config.yaml
objective: "v"
cond_dim: 256
cond_dropout: 0.2
norm: "layernorm"
hidden_act: "silu"
widths: [64, 128, 256]
upsampling: "pixel_shuffle"
shampoo_beta: 0.95
precondition_frequency: 25
merge_dims: true
cautious_weight_decay: true
max_steps: 12900
batch_size: 256
epochs: 149.5
weight_decay: 0.1
Rows from block 5 of a small class-conditioned image diffusion model, named by matrix and row number. Rows with one number belong to one channel. Each number is 500 + 25 x the weight over its row's rms, rounded and kept within 0 to 999. All counts start at 0. Numbers have three digits each. After the name is the row's rms in percent of the matrix's.
Before each channel's rows are labels from the 100 images, of 14848 (inputs lightly noised), where the channel reaches its highest value: "responds to" is what is common among them. Only what is clearly more common there than usual is listed. The data: telescope images of galaxies (Galaxy Zoo DECaLS).
# convs0: first 3x3 conv (model.mid.1.convs.0.weight, 256x256x3x3, each kernel summed), inputs 192-255
# convs1: second 3x3 conv (model.mid.1.convs.1.weight, 256x256x3x3, transposed, each kernel summed), outputs 192-255

responds to: shape: featured or disk; edge-on disk: no; spiral arms: yes
convs0.81 088:465516482508516533505507501509518479510492501546557444497488495445546548520448507512501518498533486490526468520482506460510521498492516459493490505493543499483495485518523493500492492532469511
convs1.81 091:506490497476477526457539494490473495559506527483509493504496473501523490470532511501481478497486504490522473506473455570536500470477495513541474508492516563491493504506508493516492464542511526

responds to: bar: no
convs0.221 086:477505506494482501506437527522520487491562509508479529492471493508502498479514530470516536454494522502520467501495466463469476503481513503484531458525514421504514490482522476524504528500474490
convs1.221 079:493476512505462548467446499507491456521473459490532492474499550501525535463509542488507528484530488537494510465530501533522510506503512509502508543464553533515461527494519511486512474501504521

responds to: edge-on disk: no; spiral arms: yes
convs0.6 073:532468497513459457476487506515504491485554520508531505566527523478506499536469487488482475515485508510507489510505447472513453531478499453456476479537475542528510507504524480508485503499525468
convs1.6 078:521501463529517494492495483496478511531479493530504536511496519517491509485523497515500478532527473479484501510473506527527460483518547462496502503493504493493524513505488510499444530487479510

responds to: shape: featured or disk; edge-on disk: no; spiral arms: yes
convs0.125 134:488471537542498478502486515477506530509467463451490497480505490527440490478512490507505578522516484460483529480552509459527469526481496479479482488530480546492577467537501504524489499482549508
convs1.125 127:507530519470460523511497548507516468488539484528491450499477558481472494492534540554515492451487541466498489547510529482540503497491451516503504529519494527506458529476506501529501521502500471

responds to: edge-on disk: no; spiral arms: yes
convs0.244 099:472512535485493450542513473516464493513511502513501477510566457501473507509513490529504462516477492490518477463534507475484531541488508458502495487532487507510488512504485489495500524473516496
convs1.244 092:489505487477503514499494517470512487485511476444466538501485544494490518504513496505508510538509528459461532517502436508518533524478477501482523501519500523488483504464517480491504485493487518

responds to: roundness: cigar-shaped
convs0.249 106:515472491492503527509499485522532480504505528547506499479500517473494509482502495504499534480498534507502536469494518483529522496484554500501531522465469463524517493483453498516492518478523499
convs1.249 116:513516514528534486487490503505470453506487518487508502498469510497485515524514515491442530525475499479513515532568572486515550562519510520489538498481488495546488532463521479517517475503545490

responds to: edge-on disk: no; spiral arms: yes
convs0.148 105:515494497492512480426503473454527488474504518458474503534497502520488493487475488471480524518485528464483534494502496514551573511507531513501444524510511506521457488513485507514533546496498495
convs1.148 101:483476503516537450511484474537507522506492485483499475513502515514498547496508488527505459523486466507523517482513530536493450464484467518494494521550508482542497530507525519512446503501522436

responds to: edge-on disk: no; spiral arms: yes
convs0.210 068:508445497501499474496514461458468506469490456478503502502484494485493538492509486516488528519463544481527513511475502525499487478534566472557517489484536463525491490478476505483481508472479511
convs1.210 070:543524475499500498500504517491533497491493506499466494472514472487509442472486503536511497492509465526469511549479475475445516528482471500485487491487491497454470498498510466486499529499553538

responds to: shape: featured or disk
convs0.70 127:576510496522471535437495511476502504490526538517464493494489499497480495444485506501518508513490512485498498524449533560518443498515475512508516512458504521505497536519517475503482503500499522
convs1.70 118:448486449479540491528494492468520515513466510496487486453525499544521461505532481503470534511524467496525482542472482488500469486470463449487481484505506503543487492486479505475461518455491477

responds to: shape: featured or disk; edge-on disk: no; spiral arms: yes
convs0.133 117:526530506557554490500476483530492502515502508537504482479506464510502530508549488554485472478515504447492513512468531498467544520502535538529510527520494491531527531483495510494498487531525502
convs1.133 112:471505501467477491532465482513488504494548503515528449544489549503494508466455477476545481519509519545471490500492457508521467439537493522514521512496518495507496487493478510508511486480475505

responds to: edge-on disk: no; spiral arms: yes
convs0.142 109:506501455502494468516537489468491505515505509525482514512425483515524482510492528457512490521461501519494472487495506475469491483500482456495495482520549475517470480448506493526493525498531528
convs1.142 110:555536503510529466495509444513498476506509505467525503474551502505531523457556495509497506509453439486518523538486521508522522542532479503483472506492514503495468507459511503531499483501469487

responds to: roundness: cigar-shaped
convs0.255 117:513504517491493527467499489529475464534518495513500516488489485501499506512495455516487486496506508506491479493504475525455489531502504592484484459491521541507521478477468509522512505489517464
convs1.255 144:539513510533501478447442532508501521498537505473504489498549528530488504507535463476521518497467484520507499500520512422498531503518501487508564533506524482495485451464499487506470498509475529

responds to: edge-on disk: no; spiral arms: yes
convs0.136 084:526449474498439469513537507482487470496453518481519522516496484506497485506492499536518474464471515552507449503527495541538532474506468440510519525490502550493506520496484467516462516471517499
convs1.136 092:538551532560513472528533467519509505517475505501481482458537463462494471512514514489504500534527477471517513505471522504515505491487474494482476496534505462493534500522478549493539507479506504

responds to: edge-on disk: no; bar: no
convs0.239 088:493442483520497468498515502512482449461465519509474472520521490459486463554498523473492526529483497478519494518490484528496452524465492539519484524457500565499454472515509546541466500464536489
convs1.239 094:513542545504486515505475504477508516502527490523530487470496527536505536485479463500504512488476489503540496499509489499568512472526520442459507512509587458490537529496465493499531510536528506

responds to: roundness: cigar-shaped
convs0.254 114:568498495515530491508477469511513523484485526481468468520514498506538492493535467484502502495493499509503484488520478462479500502495513566502541496518537493490502503494504512507496504520539479
convs1.254 099:500492490539515497474527489512477515478493491539505483467500462481485492482461534483539497481523485483469522480486483470454510520530515477462457499510464509484519462505494498472514501526406522

responds to: roundness: cigar-shaped
convs0.13 098:493476485465474517502498524482494514547513509503480510526506483497531516536476498529538507527498505563507499534468477471505515493522483500517492524453471454490448484512508568492512480531515522
convs1.13 096:486512518509550496483486476549465526474466511500528482467518526494512468518484449454490473494514496485512499492515494480456529477486483475475478516499547494443511534525478458494513516521504505