config.toml
arch = "unet"
model = "class-conditioned image diffusion model"
dataset = "telescope images of galaxies (Galaxy Zoo DECaLS)"
train_examples = 22083
image_size = 32
horizontal_flip = true
conditioning = "class"
objective = "v"
cond_dim = 256
targets = ["merging"]
num_classes = 4
cond_dropout = 0.2
norm = "layernorm"
activation = "silu"
widths = [64, 128, 256]
blocks_per_level = 2
scale_shift_norm = false
attention = false
upsampling = "pixel_shuffle"
init = "small_normal"
residual_init = "none"
optimizer = "soap"
beta2 = 0.99
lr = 0.0035
beta1 = 0.95
shampoo_beta = 0.95
eps = 1e-08
precondition_frequency = 25
max_precond_dim = 1536
merge_dims = true
one_sided = false
adamw_lr_other_params = 0.0011
grad_clip = 0.5
cautious_weight_decay = true
ema_decay = 0.99
steps = 12900
batch_size = 256
epochs = 149.5
lr_schedule = "cosine"
final_lr_fraction = 0
warmup_steps = 250
weight_decay = 0.1
adamw_weight_decay_other_params = 0.05
Rows from block 5 of a small class-conditioned image diffusion model, named by matrix and row number. Rows with one number belong to one channel. Each number is 128 + 24 x the weight over its row's rms, rounded and kept within 0 to 255. All counts start at 0. Numbers have three digits each.
After each channel's rows are labels from the 100 images, of 14848 (inputs lightly noised), where the channel reaches its highest value: "top examples" is what is common among them. Only what is clearly more common there than usual is listed. The data: telescope images of galaxies (Galaxy Zoo DECaLS).
# convs0: first 3x3 conv (model.mid.1.convs.0.weight, 256x256x3x3, each kernel summed), inputs 64-127
# convs1: second 3x3 conv (model.mid.1.convs.1.weight, 256x256x3x3, transposed, each kernel summed), outputs 64-127

convs0.240:128127130129120115141182118117081091120100117160118145123109119136107178128153137099117095194119142164128150132121143106131126111112103153126116138116113133147162142116098140148121119098115160
convs1.240:133153111109102136149079134149079104158142127134128142111116103151156089133089122152167110110099124107123125126144125148134161134148185137158099133097105079099056135151149129133126111116124133
top examples: shape: featured or disk; edge-on disk: no; bulge size: small

convs0.49:085119089135155126092135113121134103143133118129116137067142088096130158128096137153090151142094101158144141133140160112112147114092123140144125150114098103083100152154159106112097158112127130
convs1.49:092104139111091108074164145149124144164114152113133117130129127145104134120137128129144138147147134114151124112134130159177108119134109202182126062134113115098105131126105143104084108131154148
top examples: shape: featured or disk; edge-on disk: no; spiral arms: yes

convs0.13:144159126103122144150151166134135154152115121124134164129142116136177121139096163092087129106100122093118139113123125095152173125098116162151125072134129137086135124143151120151160106108121079
convs1.13:107097109091118081107088086167109109118106150127133104110107158097114116159108106126127123109168147114140131187118153097123144130145135093100113128119137142122117129105073139124144122112148152
top examples: roundness: cigar-shaped

convs0.234:182079141103109098117153123121146127122096075166109110127099161123140118109130122153121075124118113163132126117133138132134119118145164126150143139127066147121105155115146122127123177154139155
convs1.234:122151110101157104137132117094129123126115095147130132148087118080123155108102118147158160133133091119112146153164130123081126092103072140121149116141103124137175131137104131106136098157140113
top examples: roundness: round

convs0.5:096134142099109149118109140158151157150144097140123133132133126143108097167094111122123095126092097114141123127126120154078129112123139121134141152134137141152135139149146167142159129146092142
convs1.5:117107142136136157122161114157099111105165130123155144118132109100117148090173197115121105162137154133128108139126113116109115148176143118145076120122165152115127106135117104099126135110188130
top examples: roundness: cigar-shaped

convs0.77:109075116143147112139148096142128093068162091132144135121108117151154120118128142114117121150125146147127104115105146134129127158099107131139122136167103123170138137127116161107086118182170149
convs1.77:121132128126153122123130138083130146175112118128135113111128119127091100127127116126142096124093128150114096187120163119109128114125148104125163123097123125134118133121144135168173134107079113
top examples: shape: featured or disk; edge-on disk: no; spiral arms: yes

convs0.21:174122122137130134127126117115095115137139111173107141094145123139141142114116166125108105116133099115121159141072126105159093105121163111130154112131118146130103137105125081154109079163146168
convs1.21:107118165079138130126117147081147108123145145112110134170168124117123138129143072114094092127103157144165158117104129146118109158154104181093136147112157096174127119139113144095187145125125093
top examples: roundness: round

convs0.238:110131144188119075145111138120158135158149108092109140145112135106141156127137137148117148120169112084098170109124127143134163113166094089088125119134130136142103177136139104116154194114100119
convs1.238:144116106083140111125185158150088114113109112097105145132120170148104155138106116124128132140132128167153118127146131118090097103104092165118112160158143129104129095117103136105101047123134140
top examples: roundness: round

convs0.17:099183111146106121105132122095100166134127164174157173109140152114174164154168122125136109178158131117155114137150147130140185108061120150148128132099152137168101117121124119139094083105174111
convs1.17:117099119147156148161110084096104147100144085106136120119128117106098092113122131109115147097125124153121093178142110162112147156116146145134151135141097127144130149166136145143142145160104132
top examples: shape: featured or disk; edge-on disk: no; spiral arms: yes

convs0.254:119154125132135138118124146136160123135108101071093175132102109099081095113119126124108105153148158131124148120144114171097127142201142136112116075133157143122175110164148097120166145160125125
convs1.254:148135127103091103139125067111162164132152166149115114125158137125125161157171176124149135102115122150111090116143155108136134124118140140108138116135135106136131136116100118092137164165131162
top examples: roundness: cigar-shaped

convs0.253:118095133175121131145164130118101097157119146126135133078119128127167142137100166086108128158103122122087142162109142119161108104132105163124152121078160116155115137119151113121161122141107146
convs1.253:125112125112126129156111109125086129106128124073134126200158129129100105110166094109137144157127151123122099099126149162109134120165114124135088134138121113143159172123142134134092091122145119
top examples: shape: featured or disk; edge-on disk: no; spiral arms: yes

convs0.70:123097143156151103128132132141108079144098151123127193099127138115103110167149151131143087177169150148111116134115122113146121116188109170122087094132104134125165092151155142133162124116128113
convs1.70:160102138172145079133150117107109146123153096095141134140155119147108117127097166086133109124116178158175106118085117128121086116126149131127113153128098144096073167136121143120113156105115102
top examples: shape: featured or disk

convs0.255:149160110106129142145124109121148151131112121139120142117115146121135122078109111114117108137115150106169155114165112146167102140094140115116100123136109124152108108146123154148141097130114139
convs1.255:127145097138133158117121135154106114155103119108126134119099098125123127159106104135135106137149137114112106153107144120104118143164121118154072125114169154152107065114128152103133173145140110
top examples: roundness: cigar-shaped

convs0.249:117076126108122132124106098104144092133087129078108086106130127082116070133138094122141127128172124143089094144110138143169120135097131077104126169093127136091118111129105157104160190178120152
convs1.249:102150099125153131147136120150122080118114128088110098136080125145116126111120105114118125139160149079119131104165139152116145110122139101168115116151094151156125159105151147148067109123124160
top examples: roundness: cigar-shaped