config = dict(
    arch='unet',
    train_examples=22083,
    image_size=32,
    init='small_normal',
    beta2=0.99,
    precondition_frequency=25,
    merge_dims=True,
    cautious_weight_decay=True,
    batch_size=256,
    final_lr_fraction=0,
    weight_decay=0.1,
)
Rows from block 4 of a small class-conditioned image diffusion model, named by matrix and row number. Rows with one number belong to one channel. Each number is 500 + 50 x the weight over its row's rms, rounded and kept within 0 to 999. All counts start at 0. Numbers have three digits each.
After each channel's rows are labels from the 100 images, of 14848 (inputs lightly noised), where the channel reaches its highest value: "strongest on" is what is common among them; "peak at" is the part of the image that holds the peak. Only what is clearly more common there than usual is listed. The data: telescope images of galaxies (Galaxy Zoo DECaLS).
# convs0: first 3x3 conv (model.mid.0.convs.0.weight, 256x256x3x3, each kernel summed), inputs 128-255
# convs1: second 3x3 conv (model.mid.0.convs.1.weight, 256x256x3x3, transposed, each kernel summed), outputs 128-255

convs0.136:552557477511556491671530532466442460528490518528551571544597490460548559514526548454431565558538514532609435460444441535534476493518482572422443536541508523458597599419477443448514497484545456479467527469557528500515483531412512456462475452480498499466515530445500482517540491487557528494492452408482516557512546556551468515397449533496569501476534461603391482410565445532417544502506
convs1.136:437438534378526419479509524512604423499467438512510429527499528477546477592437509517459462523492434509459506533465537392476480549501457461463496542567536556581417541575483540502488444532454504515447405529500490514451382533559501489457494496492448563579506520601390595505440495460432522397476539538430541448610534516517428469490539446558438549524604542455601506482510502441544568478482
strongest on: edge-on disk: no
peak at: bottom right

convs0.27:446471526521555492474652380515478420483480456515583572514505418507518513641530529472529483479474500409464494507505439488570525520497466557438453523584394539508479507545482505438465469473453573576516525504503531519479538414440451564527469685490481536475526513562589443593526546511509472506558428509383497475461516570459519435485561543444469381526438512485499485527478548485520490443446
convs1.27:531513554536579544493530449612571449472442425515446575597476459480551420544488585427485581506560591511549469522481519504539596459542452466472413534462508530483483427518503505469484452560503542488452484511433474508433489505577570473540500512534532507504509478527497401510416552458472457448496434576563529493493449515485484518501543490598538479563461551530496442421469519508490592437524
strongest on: shape: featured or disk; edge-on disk: yes
peak at: centre

convs0.97:455484448479443394568440530533435551491513515533500463453478564483451565411611560536489460484506609514514516460571458399579501556480520532443497462560491433430472488453589489585576468446414487535528515438504484445507557555504470533518529529578524488454522458412521507550506590429547522369577537517518522458421540626471526463515501526438507519530452477502444487539545510528470498429504
convs1.97:511601519489505489444554492429527467514477527478486537557491474480554359524425431521433461530537449570473369552457566520446526533406604465491532556448561535411528527635469502429454518487524455516457601544484509550519487514519507412457478521518592445508448503478514511536392543533466492529486487508576409516471467559553597554480479475590528547446552544576541497474515574494457420484487
strongest on: shape: featured or disk; edge-on disk: no; spiral arms: yes
peak at: bottom left

convs0.51:464552448489441540478625538497592543505505497604498451513523595419538468474525462483573574483456519524480707489398459513522542500553556457458509471469473526481494491500492451466508554424465434474530488445425478474528590443506498487483500332527527489558501472532485510525434507530422572557465470424537498509451493538569535481583470462450569529511450496468528586458484534482562485547559
convs1.51:576494523454535496542483572498538529502414550506453484477500393489411446443583500414499577481481461511516758531476491577542465510473479516430473507517541668498395509461509405538463452500557583455449538479584531564455441502536522465567482555511581560482531574476454530520501496614512511522521545566449457529435531485475429487555487539522505486478455442600451541583427502464500505666500
strongest on: roundness: cigar-shaped; edge-on disk: yes
peak at: centre

convs0.96:448551469581578419617569528592446548542495497576561509476554479523446453453536527509496552597484462461470447566458530507609535462452490560479479473498523514491436517524473524520439432505464479504437524473522560581524539523488466461505460489493351535553494480657573507557500554468471583530478469490460469526522446572594444533486514577464478486562567491487446497535527466519474488440495
convs1.96:511468530535565578478543486473473594528542506451525504545515501513409490485485473548526437427497503399447601431569515508498453507409552473509498532557624612503559569576535567555515509511531456458389467590473513471491515505553571476494503530473508497402465496458517433493493456441500518602490547423554528473473518529432549407507406547453502440573594509557576453416383513534476532451577
strongest on: shape: featured or disk; edge-on disk: no; spiral arms: yes
peak at: bottom centre

convs0.99:558537452577541599587543526357480496489529515495463539435480480528525568447493504534521406520485558506438514381491625593463439550475502513475576487461478487548375490473546467556452535449504512526426626534501495544506528483464483411560553462509512529445573420497434498442440487546560532475416492528489463456464556448456597434482452562451512441566424574415464515467503528486420490571445
convs1.99:491519504441438488426530526505492525517484491566487528576479471434489669489483434385399475479548521515470468555450359416452555438497517481464426503488515499544501479530482531451463525519431501536538454481490506515483483500503424492525454460514525476488411519533554403539596572585440461501586550445444608514497489506489376517567539455434529578495447440532370549503426466452582513499468
strongest on: edge-on disk: no; spiral arms: yes
peak at: middle right

convs0.174:561553585468499560496478490577557476496528502519403533531576424457421474476447465448418531484549459539470466456496558667580457494488495437575484472363542556582461548461572461396461522547554564499467476556407476528466439559467483553571540521421465499390478529528479465441521458434431460452490495458523569509529510537450490521475464497384613479556458478511617494491611496511538459498466
convs1.174:468433539573504587474491509453444444500458475563575539388442474434571602534496470439512468469520613501499548593452470357479469533482492516498554501510519453542479485468473492574515577589525453541470530425484440435552469503510517514430500576586512545569417496456515558530558508454477495497522536553460475512495496511387394518533565537557504633438497582589398499473418409529489519589533
strongest on: bar: no
peak at: top right

convs0.52:450523501513579564513475506592515482502480465495486548409456490496371472512399468501469536529513527492565455500440497540510526610552467533432521461503528455564476470372489460490443464499517487464482541498476469534374494483418496531517521499510519444468452534576570512549489507438450413512465545414483447582438504467442539509496409485476534581536575528583428511532459505493531455519464
convs1.52:570476536604427544440562497441445424514577559575495570578524514501428644469550599485539596517528404475516526465563471459473540504417513543580416473502489532519438545590455541468545504524524557517457374551485476484525511605515487437448502516528470490446581513537499483510545422530456471551505543472467610510490522491491513544490475468540465479491503456591425543548587477487465422457581
strongest on: shape: star or artifact
peak at: centre

convs0.132:555490506470472435604567515523527442518523602543476479517503460613559484488409558575525556505480414475466520456563553517506477502486529583565562511433600538422473479464503451524404516402426561474575487440453540541446444598556493516533442487471531581463397490413559494571533540541521572425526431560567519437525562506523569490502564512533575470455331488548440520528505500464465473530444
convs1.132:469438446588451450539509487516434501442517563553446477424489434443508448446568553443450500493561677472477527537445572424512567511589502575448480422453440436424537519407505548470576492541555561514430503555528478430443596421481437443555528593477484485557503487546462551407495430471532462527487570541490548479492484460559493548515503471581449443592425543487593487510478588526462514655472
strongest on: roundness: cigar-shaped
peak at: centre; middle right